python train.py --encoder_activation="gelu" --encoder_widths=[64, 128, 256] --fusion_encoder_drop_path=0.1 --fusion_encoder_connector="linear" --batch_size=128
Rows from block 4 of the image encoder of a small model that answers yes/no questions on an image's attributes, named by matrix and row number. Rows with one number belong to one neuron. Each number is 50 + 10 x the weight over its row's rms, rounded and kept within 0 to 99. All counts start at 0.
After each neuron's rows are labels from the 100 images, of 14976, where the neuron reaches its highest value: "responds to" is what is common among them; "patch colour" is the nearest of a few named colours to the mean colour under the peak. Only what is clearly more common there than usual is listed. The data: telescope images of galaxies (Galaxy Zoo DECaLS). In brackets: how many of the 100, against the usual share in percent.
# fc1: MLP up (encoder.blocks.4.mlp.fc1.weight, 768x128), inputs 0-42
# fc2: MLP down (encoder.blocks.4.mlp.fc2.weight, 128x768, transposed), outputs 0-42

fc1.299:56 50 56 61 55 43 52 37 61 48 44 54 46 52 51 44 47 45 34 37 58 58 68 52 38 50 25 34 55 38 41 43 50 34 53 56 51 44 60 60 58 51 44
fc2.299:44 44 31 51 64 78 53 50 43 53 53 54 48 51 59 42 37 25 49 38 57 46 63 46 55 46 68 52 47 44 44 33 59 61 58 41 48 48 56 70 47 46 41
responds to: roundness: round (66 vs 20.3)
patch colour: grey (72 vs 6.1)

fc1.745:31 48 41 51 70 46 57 57 61 39 55 49 60 46 40 45 28 49 55 52 62 49 55 41 40 58 53 42 62 42 59 56 35 43 44 40 46 43 57 53 53 51 63
fc2.745:50 51 51 50 57 53 52 68 60 54 19 61 52 57 31 58 48 48 52 45 43 66 55 40 44 55 57 52 53 42 28 54 63 57 39 54 46 50 52 61 47 42 38
responds to: bar: no (34 vs 12.9)
patch colour: grey (45 vs 6.1)

fc1.582:47 51 61 32 57 42 38 44 44 44 30 50 51 49 50 68 41 47 46 38 57 47 68 41 57 56 50 57 48 46 27 50 49 52 37 35 35 48 68 69 55 46 37
fc2.582:38 39 73 45 69 48 60 55 47 24 44 46 73 40 59 54 39 50 64 87 55 48 54 50 56 63 51 64 43 50 55 54 53 44 45 41 54 44 48 42 51 51 49
responds to: roundness: in between (67 vs 33.9)
patch colour: grey (65 vs 6.1)

fc1.443:66 44 48 48 70 44 50 50 53 62 55 77 46 51 56 50 48 43 28 60 45 64 51 45 37 39 59 42 53 41 57 42 52 55 29 55 38 45 35 49 45 24 47
fc2.443:51 39 63 40 57 47 38 51 50 45 45 43 52 44 47 36 50 52 39 53 52 43 49 58 42 43 53 53 55 37 38 52 47 42 52 63 36 57 46 63 28 47 49
responds to: edge-on disk: yes (40 vs 5.2)
patch colour: brown (50 vs 12.5)

fc1.382:51 46 60 39 49 42 43 66 49 32 70 46 51 51 48 75 56 57 54 47 64 43 65 37 54 56 60 57 51 61 42 47 67 48 58 47 45 49 48 45 53 46 49
fc2.382:55 57 53 74 45 62 52 54 40 55 58 41 27 36 57 39 46 66 49 65 53 54 56 57 51 50 37 53 51 62 58 40 36 52 34 46 51 30 51 39 50 61 71
responds to: roundness: in between (68 vs 33.9)
patch colour: grey (48 vs 6.1); brown (33 vs 12.5)

fc1.221:65 44 60 52 55 49 49 40 53 60 74 38 44 50 57 43 66 47 66 50 57 41 52 49 47 50 55 55 54 67 59 52 52 55 54 35 40 37 59 39 62 48 50
fc2.221:61 53 29 47 34 50 53 46 53 48 44 60 50 67 62 68 49 53 43 42 47 44 34 61 47 26 44 51 50 50 54 44 63 46 51 33 33 44 51 45 45 56 26
responds to: edge-on disk: yes (30 vs 5.2)
patch colour: grey (57 vs 6.1); brown (36 vs 12.5)

fc1.279:61 45 60 53 60 44 47 41 68 59 53 38 62 42 63 33 50 45 64 55 45 55 47 60 52 43 54 60 49 54 51 49 56 51 44 43 61 50 47 44 67 32 58
fc2.279:46 56 48 57 43 63 47 55 50 55 52 60 61 42 36 55 58 53 49 54 39 51 61 41 27 57 47 47 49 59 72 53 57 42 53 55 29 56 38 48 37 39 63
responds to: roundness: in between (67 vs 33.9)
patch colour: grey (88 vs 6.1)

fc1.764:47 42 43 43 45 51 54 58 54 48 49 47 65 32 48 53 44 35 55 44 64 46 50 46 36 45 59 54 63 43 50 51 73 60 44 70 40 56 47 50 52 47 57
fc2.764:41 54 53 61 52 47 48 63 42 45 54 69 68 48 56 63 40 64 74 55 63 51 49 56 47 52 52 56 54 47 49 59 44 55 56 58 46 30 22 50 59 41 51
responds to: edge-on disk: no (92 vs 24.7); spiral arms: yes (81 vs 18.8); spiral winding: tight (60 vs 6.8)
patch colour: grey (79 vs 6.1)

fc1.32:71 55 51 42 53 69 53 41 47 46 42 43 49 61 49 42 47 46 45 61 62 43 28 44 39 46 45 53 56 55 19 55 49 42 55 47 25 33 45 51 61 49 45
fc2.32:60 66 41 59 55 60 43 47 49 48 47 56 50 37 41 45 57 43 52 40 62 58 64 50 45 55 55 67 43 53 53 65 54 56 45 55 18 67 56 42 38 54 59
responds to: spiral winding: tight (25 vs 6.8)
patch colour: brown (54 vs 12.5); grey (34 vs 6.1)

fc1.373:21 55 44 46 68 47 39 64 61 68 52 42 56 41 37 51 38 45 61 69 50 59 46 57 72 39 66 47 42 64 49 51 55 54 58 45 17 51 51 65 54 58 41
fc2.373:52 32 52 43 50 65 44 41 56 38 58 47 48 42 46 52 43 60 52 34 37 41 29 59 39 60 52 36 45 60 67 52 40 35 66 49 39 41 42 39 37 60 56
responds to: spiral arms: yes (97 vs 18.8); edge-on disk: no (97 vs 24.7); shape: featured or disk (97 vs 30.4)
patch colour: grey (85 vs 6.1)

fc1.488:48 47 68 48 48 53 59 50 41 34 32 69 65 59 61 56 50 68 35 52 54 52 43 31 66 49 66 33 55 44 40 63 52 36 54 51 55 44 33 34 59 54 54
fc2.488:59 47 51 45 57 40 53 44 41 32 48 58 34 42 43 57 48 50 42 41 35 42 54 52 63 68 66 68 40 32 64 67 66 52 50 51 54 59 58 32 41 55 52
responds to: shape: featured or disk (74 vs 30.4); edge-on disk: no (67 vs 24.7); spiral arms: yes (48 vs 18.8)
patch colour: brown (37 vs 12.5)

fc1.263:32 46 47 52 47 45 59 48 53 47 33 41 47 49 37 51 59 48 38 50 37 56 44 55 51 58 35 50 40 46 72 51 46 65 46 68 64 47 46 38 56 47 43
fc2.263:44 58 66 69 43 66 38 67 30 42 54 54 50 43 44 62 55 39 33 33 68 60 46 45 56 66 32 63 53 43 49 46 56 56 48 48 39 72 50 50 47 56 22
responds to: roundness: in between (84 vs 33.9)
patch colour: grey (69 vs 6.1)

fc1.253:58 60 53 61 31 50 57 69 48 50 62 50 61 40 48 36 70 48 72 55 38 23 49 53 43 68 59 47 64 47 47 58 60 61 56 55 47 52 46 48 48 42 46
fc2.253:47 36 46 49 71 59 59 48 40 45 46 56 59 43 41 48 53 52 48 66 27 54 47 50 64 48 70 46 52 59 57 40 42 47 48 61 50 50 38 56 42 35 54
responds to: bar: no (31 vs 12.9)
patch colour: grey (95 vs 6.1)

fc1.439:64 49 61 39 44 23 47 49 50 46 63 42 56 47 51 54 60 71 50 50 49 36 38 49 64 38 55 46 39 64 66 56 44 45 43 55 54 43 47 50 49 39 29
fc2.439:40 40 40 45 57 57 27 60 53 58 65 45 41 59 30 63 55 56 46 50 51 40 57 52 57 73 51 44 51 56 31 52 45 50 57 50 24 62 61 58 34 51 48
responds to: roundness: round (61 vs 20.3)
patch colour: brown (76 vs 12.5)

fc1.130:49 47 50 53 55 52 42 49 50 38 69 43 42 49 39 45 63 39 44 54 40 44 56 65 44 41 32 40 36 50 56 69 58 36 50 30 58 59 53 50 46 58 40
fc2.130:44 62 43 52 63 59 55 41 38 56 59 54 58 58 42 44 66 58 44 49 51 55 39 44 50 76 49 47 36 38 39 52 40 44 47 48 39 35 40 54 62 35 59
responds to: roundness: cigar-shaped (37 vs 8.1)
patch colour: brown (48 vs 12.5); grey (47 vs 6.1)

fc1.24:66 42 65 35 39 47 37 50 58 43 48 48 47 42 54 35 30 44 49 38 37 56 53 42 29 56 50 48 53 46 63 48 55 47 44 52 41 63 62 49 46 57 50
fc2.24:44 27 49 35 36 58 52 40 41 64 51 56 54 53 44 53 37 55 43 66 43 57 74 42 39 70 44 69 45 44 62 44 59 80 47 47 54 59 54 29 49 49 49
responds to: edge-on disk: no (76 vs 24.7); shape: featured or disk (76 vs 30.4); spiral arms: yes (63 vs 18.8)
patch colour: brown (65 vs 12.5)

fc1.327:32 54 64 36 33 51 46 56 44 62 33 59 57 53 47 48 51 36 37 45 46 67 50 34 46 48 41 50 55 55 52 38 47 42 41 64 50 59 52 56 50 61 50
fc2.327:45 61 38 71 45 45 56 35 42 28 46 26 46 51 56 48 39 50 48 59 62 48 38 39 36 44 63 40 18 51 55 55 54 50 49 42 54 47 60 51 53 44 30
responds to: bar: no (33 vs 12.9)
patch colour: brown (45 vs 12.5); grey (30 vs 6.1)

fc1.204:33 68 57 53 40 66 55 48 32 46 45 49 32 36 52 59 61 37 42 49 54 61 36 46 41 49 68 62 65 58 62 69 55 64 51 62 59 71 63 61 56 52 50
fc2.204:41 57 40 44 30 40 59 57 61 62 46 41 51 63 61 48 66 46 50 52 70 34 56 58 54 51 55 80 56 39 50 44 56 63 45 50 53 49 53 50 59 49 53
responds to: roundness: round (48 vs 20.3)
patch colour: grey (82 vs 6.1)

fc1.336:63 44 59 44 47 54 57 47 45 61 56 47 52 59 46 36 56 41 56 49 51 54 46 53 33 48 59 54 42 46 37 36 40 52 46 43 64 39 39 40 58 44 37
fc2.336:44 52 48 55 48 56 53 57 52 30 54 38 38 45 54 28 64 54 34 39 44 67 56 60 25 60 53 26 53 55 49 49 57 38 50 46 56 75 53 47 48 64 32
responds to: edge-on disk: no (82 vs 24.7); shape: featured or disk (82 vs 30.4); spiral arms: yes (70 vs 18.8)
patch colour: grey (46 vs 6.1); brown (43 vs 12.5)

fc1.307:52 74 50 54 57 34 45 45 38 41 49 55 49 26 54 36 41 57 52 50 57 33 36 52 60 64 40 64 65 65 59 40 53 39 42 49 57 48 58 54 35 31 46
fc2.307:59 42 62 38 46 37 66 41 61 57 35 46 50 61 48 39 43 55 28 51 55 42 42 57 60 57 44 59 60 29 60 63 54 61 52 54 41 58 44 62 60 48 46
responds to: bar: no (32 vs 12.9)
patch colour: grey (66 vs 6.1)

fc1.69:47 48 42 49 40 59 43 41 51 56 59 76 61 51 35 54 71 46 40 68 61 47 61 44 45 64 60 54 47 54 58 53 60 49 74 54 47 56 50 63 48 51 31
fc2.69:48 39 53 42 44 61 61 49 58 52 47 36 44 39 60 44 47 59 54 47 50 59 52 36 75 56 37 70 34 46 42 36 38 58 19 59 46 56 41 50 52 56 45
responds to: bulge size: moderate (25 vs 6.6)
patch colour: grey (88 vs 6.1)

fc1.340:67 49 55 30 55 41 62 60 41 39 67 69 16 52 38 55 53 39 59 66 62 39 48 52 58 48 51 42 61 56 57 53 48 39 52 73 47 59 39 54 40 51 50
fc2.340:36 45 34 65 62 60 49 55 54 45 50 47 37 36 51 45 49 46 53 41 66 46 50 41 62 56 68 47 57 58 60 78 40 46 66 41 59 63 53 62 61 42 56
responds to: bulge size: moderate (28 vs 6.6)
patch colour: brown (55 vs 12.5); grey (42 vs 6.1)

fc1.635:55 58 48 60 38 38 45 45 51 45 52 42 35 58 42 53 34 42 58 36 38 29 58 58 43 25 53 36 53 68 42 56 49 50 50 59 43 45 26 48 47 54 35
fc2.635:58 51 57 46 48 56 68 61 45 43 48 68 52 45 50 66 35 50 52 67 46 43 72 62 47 73 47 46 56 39 47 55 34 38 58 58 59 46 57 57 55 37 51
responds to: roundness: in between (64 vs 33.9)
patch colour: grey (57 vs 6.1); brown (39 vs 12.5)

fc1.579:65 45 51 53 51 31 60 66 56 44 36 54 53 32 50 44 28 47 53 40 60 44 28 65 48 62 60 36 54 61 51 56 55 65 28 44 32 45 66 40 53 47 41
fc2.579:39 53 71 54 43 32 53 48 60 29 42 48 58 47 41 53 57 49 34 63 72 48 49 54 60 49 47 48 44 38 75 39 59 57 37 33 29 44 42 54 70 49 53
responds to: bar: no (32 vs 12.9)
patch colour: brown (63 vs 12.5)

fc1.757:45 46 61 49 44 61 71 58 44 41 42 57 47 43 34 51 50 61 60 38 55 46 26 52 54 47 56 33 46 45 43 56 45 23 65 42 27 55 45 41 48 40 49
fc2.757:42 45 57 29 57 57 58 63 52 25 42 44 37 42 62 48 41 51 45 38 50 50 46 57 51 20 28 41 54 59 46 61 48 35 44 51 41 60 57 56 63 32 42
responds to: shape: featured or disk (85 vs 30.4); edge-on disk: no (82 vs 24.7); spiral arms: yes (63 vs 18.8)
patch colour: brown (45 vs 12.5); grey (27 vs 6.1)

fc1.3:34 59 38 60 60 40 39 45 53 75 74 61 49 73 52 54 62 71 44 48 64 58 46 48 57 51 39 43 54 49 58 60 65 44 59 43 64 36 43 48 41 45 51
fc2.3:49 49 47 44 41 39 48 55 49 32 55 37 37 47 30 43 33 51 58 59 53 44 63 29 52 52 53 49 57 43 50 45 58 58 44 55 32 58 54 50 44 48 50
responds to: shape: featured or disk (62 vs 30.4); edge-on disk: yes (57 vs 5.2); roundness: cigar-shaped (28 vs 8.1)
patch colour: brown (45 vs 12.5); grey (33 vs 6.1)

fc1.27:31 46 57 55 40 60 46 32 63 34 55 53 55 64 54 30 46 42 46 58 35 43 50 57 41 51 52 60 49 57 43 57 53 51 45 44 57 66 47 41 29 40 64
fc2.27:53 62 58 62 55 44 46 38 53 36 55 62 61 40 50 50 33 43 48 42 53 51 65 59 62 34 48 42 57 56 67 30 42 54 41 49 48 58 41 64 56 57 31
responds to: roundness: in between (71 vs 33.9)
patch colour: grey (69 vs 6.1)

fc1.733:61 63 44 50 40 51 52 27 46 44 39 40 53 48 44 60 34 40 41 35 47 54 31 38 50 40 56 58 63 54 41 43 46 57 50 50 61 43 29 41 51 62 56
fc2.733:50 56 46 47 33 53 49 46 35 44 39 47 44 35 38 40 40 50 41 40 59 57 49 53 58 42 42 31 54 36 55 51 52 56 45 47 47 57 65 51 39 59 44
responds to: shape: featured or disk (99 vs 30.4); edge-on disk: no (96 vs 24.7); spiral arms: yes (93 vs 18.8)
patch colour: grey (47 vs 6.1); brown (36 vs 12.5)

fc1.234:46 49 62 30 46 49 62 65 56 45 39 47 54 34 50 57 64 38 59 28 55 46 44 54 43 41 54 43 37 49 51 41 72 39 46 62 36 65 35 45 59 42 51
fc2.234:42 52 45 52 66 60 40 49 45 43 46 50 58 72 39 48 68 53 61 66 47 50 68 34 44 51 49 55 39 59 49 53 46 53 53 61 52 27 44 38 55 43 56
responds to: spiral arms: yes (89 vs 18.8); bulge size: small (64 vs 7.2); spiral winding: tight (61 vs 6.8)
patch colour: brown (51 vs 12.5)

fc1.495:53 61 42 37 48 65 58 59 52 55 61 44 50 49 47 36 54 48 58 54 66 49 50 50 50 54 66 39 40 53 41 67 61 41 29 56 37 46 38 55 43 63 54
fc2.495:50 37 54 42 47 43 22 61 57 65 48 37 48 47 35 49 59 56 67 58 42 48 48 39 56 50 57 60 42 59 46 27 35 47 42 45 53 40 58 65 28 54 43
responds to: edge-on disk: yes (27 vs 5.2)
patch colour: brown (32 vs 12.5); grey (28 vs 6.1)

fc1.519:70 48 56 52 53 51 48 44 53 34 70 47 32 54 57 32 63 43 42 63 39 44 39 48 74 41 33 52 48 64 37 54 47 44 42 55 48 73 64 58 51 41 59
fc2.519:49 48 33 66 32 53 49 53 53 46 48 50 68 55 52 37 50 55 41 48 48 58 73 58 62 50 47 64 52 50 77 39 51 39 47 57 54 47 52 54 40 46 50
responds to: roundness: in between (60 vs 33.9)
patch colour: brown (55 vs 12.5); grey (42 vs 6.1)

fc1.690:62 60 51 48 53 43 40 48 54 43 60 54 39 40 60 57 40 50 57 40 57 49 49 55 60 48 61 50 67 64 31 47 50 58 66 55 60 27 31 66 55 61 44
fc2.690:53 50 35 63 62 51 37 58 47 43 58 45 49 45 55 47 64 47 52 54 36 28 48 30 54 32 40 36 40 65 55 68 50 32 42 43 66 46 43 48 59 44 45
responds to: roundness: cigar-shaped (47 vs 8.1); edge-on disk: yes (29 vs 5.2)
patch colour: brown (47 vs 12.5); grey (32 vs 6.1)

fc1.79:44 49 35 59 43 38 38 49 52 59 55 55 55 57 43 50 41 36 65 54 59 70 30 52 50 54 50 57 54 54 69 34 58 46 49 44 45 39 49 36 53 53 41
fc2.79:59 47 54 47 54 31 53 45 68 38 52 41 44 42 59 51 51 39 45 40 36 51 32 50 51 47 28 58 38 41 55 22 51 52 42 50 44 40 37 50 50 55 53
responds to: edge-on disk: yes (33 vs 5.2)
patch colour: grey (56 vs 6.1); brown (41 vs 12.5)

fc1.748:49 46 51 50 56 59 50 46 54 71 63 53 51 55 39 58 56 62 48 50 57 36 52 40 54 50 39 58 52 50 19 47 48 44 44 52 49 43 49 42 32 53 48
fc2.748:45 68 66 47 43 55 45 43 42 41 48 46 71 71 33 50 66 56 42 28 42 59 59 49 51 43 47 54 51 55 51 49 63 53 44 43 48 77 43 38 57 43 41
responds to: roundness: round (44 vs 20.3)
patch colour: brown (77 vs 12.5)

fc1.516:29 48 59 43 45 68 37 41 71 45 60 57 41 58 52 37 37 45 55 56 51 48 50 57 44 59 55 54 44 51 49 34 60 57 61 43 45 61 38 44 52 54 43
fc2.516:51 46 43 53 34 38 40 38 64 47 53 47 55 43 60 38 43 50 37 36 50 41 59 56 52 56 40 33 53 44 58 43 38 45 69 65 52 54 57 44 65 59 34
responds to: bar: no (32 vs 12.9)
patch colour: brown (49 vs 12.5); grey (28 vs 6.1)

fc1.189:51 54 46 40 54 39 60 54 44 36 64 42 59 52 56 37 59 63 55 55 71 48 60 51 62 52 31 49 44 59 39 61 54 42 30 72 60 57 47 58 49 51 50
fc2.189:61 51 64 47 41 35 48 27 60 57 49 30 47 53 51 49 68 63 55 49 46 52 52 37 49 55 28 58 34 59 77 54 50 68 45 55 45 39 45 52 51 50 70
responds to: roundness: round (70 vs 20.3)
patch colour: brown (69 vs 12.5); grey (27 vs 6.1)

fc1.95:47 32 46 48 55 59 28 49 62 46 56 41 48 59 48 43 47 43 53 55 48 46 55 54 48 35 44 38 40 61 63 45 55 39 70 42 40 67 66 52 54 46 56
fc2.95:54 63 50 38 40 61 50 53 51 60 46 45 60 66 65 25 38 46 62 33 45 41 42 64 42 48 39 49 32 62 44 57 60 65 52 52 35 37 47 43 62 47 49
responds to: roundness: round (71 vs 20.3)
patch colour: grey (84 vs 6.1)

fc1.513:51 61 50 57 43 43 39 55 40 52 48 50 38 66 51 23 51 56 49 67 57 69 37 54 53 69 79 35 62 40 60 41 53 41 62 66 52 55 62 50 45 50 65
fc2.513:24 39 48 45 41 59 56 55 61 50 20 47 64 41 38 45 60 56 61 46 65 39 49 40 50 54 41 49 62 41 41 61 48 69 45 45 44 38 59 52 59 62 45
responds to: roundness: round (41 vs 20.3)
patch colour: brown (33 vs 12.5); grey (32 vs 6.1)

fc1.696:49 64 46 48 52 41 48 62 54 48 47 24 61 53 45 47 56 54 52 37 49 53 30 35 45 49 63 53 63 45 56 50 43 41 50 42 43 40 55 58 43 28 48
fc2.696:40 59 60 34 45 43 39 41 48 46 40 71 53 36 30 43 68 48 39 48 53 46 46 45 61 50 49 51 51 38 45 61 65 42 65 60 53 48 41 43 56 50 50
responds to: merging: merger (26 vs 2)
patch colour: grey (50 vs 6.1); brown (39 vs 12.5)

fc1.741:65 56 53 48 51 58 38 52 44 32 75 69 50 53 54 54 31 62 43 33 46 42 45 62 55 53 46 51 59 51 44 62 51 51 53 54 43 56 49 58 57 47 36
fc2.741:51 61 42 42 41 48 55 52 32 61 50 41 44 40 30 51 47 44 72 62 53 49 77 54 61 53 36 49 45 48 50 33 57 48 35 51 41 51 43 47 52 47 55
responds to: roundness: in between (68 vs 33.9)
patch colour: grey (52 vs 6.1); brown (40 vs 12.5)

fc1.494:51 46 48 43 45 45 55 51 65 46 71 57 72 69 44 43 58 27 45 38 69 47 61 58 60 64 35 45 55 48 58 58 60 48 68 44 35 41 44 52 57 45 31
fc2.494:50 38 58 71 53 37 50 48 50 63 56 50 46 48 44 54 63 58 49 56 59 60 40 56 62 43 35 38 36 56 51 29 56 58 62 64 46 65 56 46 56 50 59
responds to: bar: no (32 vs 12.9)
patch colour: brown (56 vs 12.5)

fc1.485:58 68 49 56 59 23 59 43 34 70 39 47 50 51 50 44 48 49 35 52 72 55 55 55 48 35 35 41 49 55 44 22 49 43 54 61 63 35 37 50 53 49 41
fc2.485:51 39 50 60 54 43 32 36 52 39 33 40 46 49 44 44 51 58 53 54 54 32 33 50 47 39 54 51 35 39 54 69 63 58 52 60 73 25 61 45 46 54 34
responds to: edge-on disk: yes (33 vs 5.2)
patch colour: grey (39 vs 6.1); brown (37 vs 12.5)

fc1.642:55 57 40 55 42 45 59 67 71 52 70 45 55 59 51 35 40 50 44 56 33 55 43 52 55 42 52 54 41 56 66 61 54 40 50 50 48 46 48 41 45 36 52
fc2.642:44 45 59 41 46 67 44 46 51 48 59 47 40 58 34 29 55 47 54 49 45 70 54 65 48 48 60 71 42 50 40 63 46 60 38 53 38 43 54 49 48 62 63
responds to: roundness: round (62 vs 20.3)
patch colour: brown (68 vs 12.5)

fc1.415:44 42 57 66 58 62 47 60 46 63 64 51 39 65 55 51 48 44 61 65 41 56 45 42 33 75 49 61 46 50 35 68 51 32 62 45 38 50 29 49 44 42 51
fc2.415:45 56 48 63 53 44 35 59 46 40 44 55 41 62 66 54 52 47 37 43 50 60 41 50 38 63 61 43 62 59 39 42 25 53 49 36 54 53 79 67 45 45 29
responds to: edge-on disk: yes (43 vs 5.2)
patch colour: brown (55 vs 12.5)

fc1.207:46 56 58 41 70 54 39 50 60 46 71 40 48 56 48 34 55 57 44 41 66 56 61 54 39 63 41 44 64 52 65 52 55 47 44 60 49 55 46 34 53 48 52
fc2.207:55 42 59 65 45 63 64 42 70 50 32 43 56 57 64 46 50 47 74 54 30 46 40 59 61 63 42 49 20 45 52 56 47 51 49 38 67 64 56 42 63 47 42
responds to: shape: featured or disk (84 vs 30.4); edge-on disk: no (68 vs 24.7); spiral arms: yes (58 vs 18.8)
patch colour: brown (59 vs 12.5)

fc1.629:52 33 45 43 32 49 56 47 39 47 45 50 52 46 59 44 40 58 48 46 47 44 71 54 41 55 56 50 50 52 50 67 62 53 32 49 63 53 54 60 64 53 46
fc2.629:31 56 50 39 66 38 33 59 58 39 55 53 53 43 69 60 39 52 58 66 45 49 63 57 57 47 42 48 31 58 56 47 69 63 41 39 55 57 54 47 53 55 56
responds to: bar: no (40 vs 12.9); spiral winding: tight (32 vs 6.8)
patch colour: grey (77 vs 6.1)

fc1.600:40 52 53 52 48 54 41 50 62 60 55 52 63 69 44 63 54 40 57 40 41 63 50 30 49 34 59 54 36 48 43 42 56 36 58 64 54 35 61 52 68 53 55
fc2.600:52 47 59 38 59 34 58 63 47 47 44 57 56 49 41 43 57 46 42 43 37 57 51 37 37 51 50 40 53 44 37 47 64 47 55 63 48 41 46 37 33 50 56
responds to: merging: merger (28 vs 2)
patch colour: grey (51 vs 6.1); brown (38 vs 12.5)