{"model": "model that answers yes/no questions on an image's attributes", "dataset": "telescope images of galaxies (Galaxy Zoo DECaLS)", "train_examples": 44167, "image_size": 64, "crop_scale_min": 1, "horizontal_flip": true, "translate": 0.12, "questions_per_image": 8, "encoder_arch": "convnext_v2", "encoder_isotropic": false, "encoder_norm": "rmsnorm", "encoder_activation": "gelu", "encoder_mlp_ratio": 6, "encoder_dropout": 0.1, "encoder_inner_norm": false, "encoder_patch_size": [4, 4], "encoder_conv_stem": false, "encoder_depths": [2, 4, 2], "encoder_widths": [64, 128, 256], "encoder_kernel_size": 3, "fusion": "prefix", "fusion_encoder_width": 192, "fusion_encoder_layers": 8, "fusion_encoder_norm": "layernorm", "fusion_encoder_norm_position": "pre", "fusion_encoder_activation": "swiglu", "fusion_encoder_mlp_ratio": 2.67, "fusion_encoder_head_dim": 64, "fusion_encoder_fused_qkv": false, "fusion_encoder_bias": "all", "fusion_encoder_qk_norm": false, "fusion_encoder_layer_scale_init": 1.0, "fusion_encoder_parallel_block": false, "fusion_encoder_dropout": 0.1, "fusion_encoder_inner_norm": false, "fusion_encoder_drop_path": 0.1, "fusion_encoder_positions": "learned", "fusion_encoder_connector": "linear", "init": "xavier_uniform", "residual_init": "none", "optimizer": "soap", "beta2": 0.95, "lr": 0.0035, "beta1": 0.95, "shampoo_beta": 0.95, "eps": 1e-08, "precondition_frequency": 20, "max_precond_dim": 1024, "one_sided": false, "adamw_lr_other_params": 0.0022, "steps": 8700, "batch_size": 128, "epochs": 25.2, "lr_schedule": "cosine", "final_lr_fraction": 0, "warmup_steps": 430, "weight_decay": 0.1, "adamw_weight_decay_other_params": 0.01}
Rows from block 4 of the image encoder, named by matrix and row number. Rows with one number belong to one neuron. Each number is 128 + 24 x the weight over its row's rms, rounded and kept within 0 to 255. All counts start at 0. After the name is the row's rms in percent of the matrix's.
# fc1: MLP up (encoder.blocks.4.mlp.fc1.weight, 768x128), inputs 86-127
# fc2: MLP down (encoder.blocks.4.mlp.fc2.weight, 128x768, transposed), outputs 86-127
fc1.615 104 [147 129 130 126 128 135 138 152 110  99 121 140 105 160 137 156 114 122 176 142 124 106 103  83 145 134 195  89 119 110 120 128 124 114  74 112 118 117 139 150 141 131]
fc1.616 103 [122 161 145  78 138 135 102 104 139 128 115 125  93 114 166 144 156 121 103 124 142 139 124 173 117 111 106 113 113 142 129 104  97 111 131 170 197 115 124  92 145 120]
fc1.617 095 [ 90 110 136 124  97 140 100 144  58 133 130 170 137 118 146 104  98 166 124 140 142 119 133 124 127 160 137 172 115 153 137 143 156 137 143 137 158 130 120 133 128 160]
fc1.618 092 [130 127 157 110 139 131 161 153  85  96 121  87 105 133 123  92 105 166 167 172 142 131 121 107 117 130 154  82 165 130 134 161 157 136 150 142 148 119 142  98  99 124]
fc1.619 096 [124 177  98  96 100 146 127 133 136  96 111 107 160 150 151 129 154 118 132 149 152 146 152 103 162 142 141 139 128 141 108 149 116 120 202 142 109 150 134 116 135 154]
fc1.620 085 [120  98 137 151 145 155 143 141 127 128 142 120 141 121 125 102 128 142 153 137 157 164 106 158 128 104 115 155 102 135 167 107 109 145  95 101 128 130 111 144 165 154]
fc1.621 089 [137 119 141 119  91 134  99 156 136 116 143  78  78 123 140 131 131 100 119 162  88 151 162 134 137 126 150 149 148 187 110  76 121 139 145 145 151 146 149 159 140 143]
fc1.622 116 [132 170 131 155  60 120 110  95 135 151 102 128 155 159 136 141 147  88 150  90 156 134 138  99 163 132 100 137  81 110  84 164 141 130 101 104 157 109 122  81 134 142]
fc1.623 078 [100 124 117  98 115 129 128 153 160  96  99 124 165 140  68 162 100 154 114 130 157 144 130 147 108 134 165 107 137 119 151 126 129 125 175 144  78 104 110 122 133 101]
fc1.624 098 [137 143 165 149 139 165 109 127 150  87  72 145 146 148 128 117 140 173 116 167 136 113 158 102 112 124 128 107 117  97 126 107 128 112  95  88  72 107 178 112 117 147]
fc1.625 108 [180 124 147  93 129 104 128 148 134 145 110 133 148 139 117 122 116 109  94 146 156  80 130  91 110 136 156 143 125 126 154 156 181 152 175 170 141 122 100 166 115 125]
fc1.626 099 [113 127 137 132 128 131 131 115 137  97 157 155 107 126  93 136 136 133 163 157 145 144 161 113 162 114 131 150 110  67 142 134 127 141 115 126 156 116 159 121 115 109]
fc1.627 104 [ 65 102 107 161  95 135 150 136 102 109  96  99 131 116 145 139 159 113 110 112 111 134 139 114 157 143 140  98 104 147  95  84 107  78 165 122 132 164 155 111 101 146]
fc2.615 106 [100 154 119  85 135 137 150 136 166 118 126 101 103 131  84 143 140 144 161 128  89 113 134  95 135 147 167 127 141 141 136 111 100 118 150 149 126 130  88 147 116 179]
fc2.616 100 [158  90 126 144 130 140 118 102 135 103 105 134 173  85 134 121 102 104 120 141 133 112 111 147  83 107  99 181 121  97 116 185 153 125 125  91 114 150 107 118  97 148]
fc2.617 105 [126 163 138 147 176 136  95 179 125 148 116 152 132 168 130 168 161 104 133 100 140 115 128 130  83 140 121 146  98 122 122  56 119 103 137  99 131 125 121 163 139  74]
fc2.618 103 [140 110 145 138 134 140 135 153 154 143 128 165 131 134 133  92 123  98 138 112 151 158 105 141 134 143 139 123 127 107 127  94 183 133 110 132  93 135 140 160  82 139]
fc2.619 106 [ 91 115 116  68 134 165 118 144 109  92 109 129  81 108 135 134 128 133 155 126 116 141 148 120 129 146 117 162 142 157 128  79 138 145 160  91 105 144  97 155 137 110]
fc2.620 091 [131 132 175 132 152 138 197 174 137 132  97 109 133 107 142  67 100  95 149 122  92 152 126 111 156 104  97 106 116 160 129 149 123 117 140 130 128 135 156  94 100 138]
fc2.621 097 [127  64 126 125 145 119 131 153 151  73 162 123 122 170 123 125 129 149 131 154 150  86 143 108 140 109 167 148 121 146 103 144  79  83 132 143 108 136 132 111 157  89]
fc2.622 110 [133 149 128 138 124 146 176  94 100 139 137 124 127 103 149 149 100 138 141 134 122 109 165 142 133 115 176 167 136 101 136  98 144 163 123 130 190 113 161 137 114 115]
fc2.623 084 [128 150 187 152 117 136 143  89 128 141  92 122 108 141 171  91 130 134 100 119 139 135 109 133 111 142 114  97 107 110 122 105 156 143 136 124 116 164  94 117 145 117]
fc2.624 104 [133 154  80 147  80 136 138  87 119 154 139  92 171 151 141 138 110 148 118  84 149 124 125  97 115 146 137  98 122 100 107 150 135 160 128 125 109 162 106  99 124 121]
fc2.625 111 [150 144 159 122 145 118 138 124 102  98 121 175 123 150 187  92 157 157 122 140 145 141 106  97  98 134 116 129 153 131 144 114 138 133 113 181 117 145  65 109 124 167]
fc2.626 093 [ 86 127 132 150 143 172 139 112 203 164 124 104 111 141 143 118 135 111 106 147 151 115 161 112 132 132 109 105  99 144 102  96 128 111 121 125 111 138 181 125 117 125]
fc2.627 097 [ 82 131 147 105 134 119  95 119 127  79 166 127  90 135 100 109 137 152 156 144 186 113 175 128 154 156 179 119 149 170 100 142 116 123 147 103 126 171 150 145 118 129]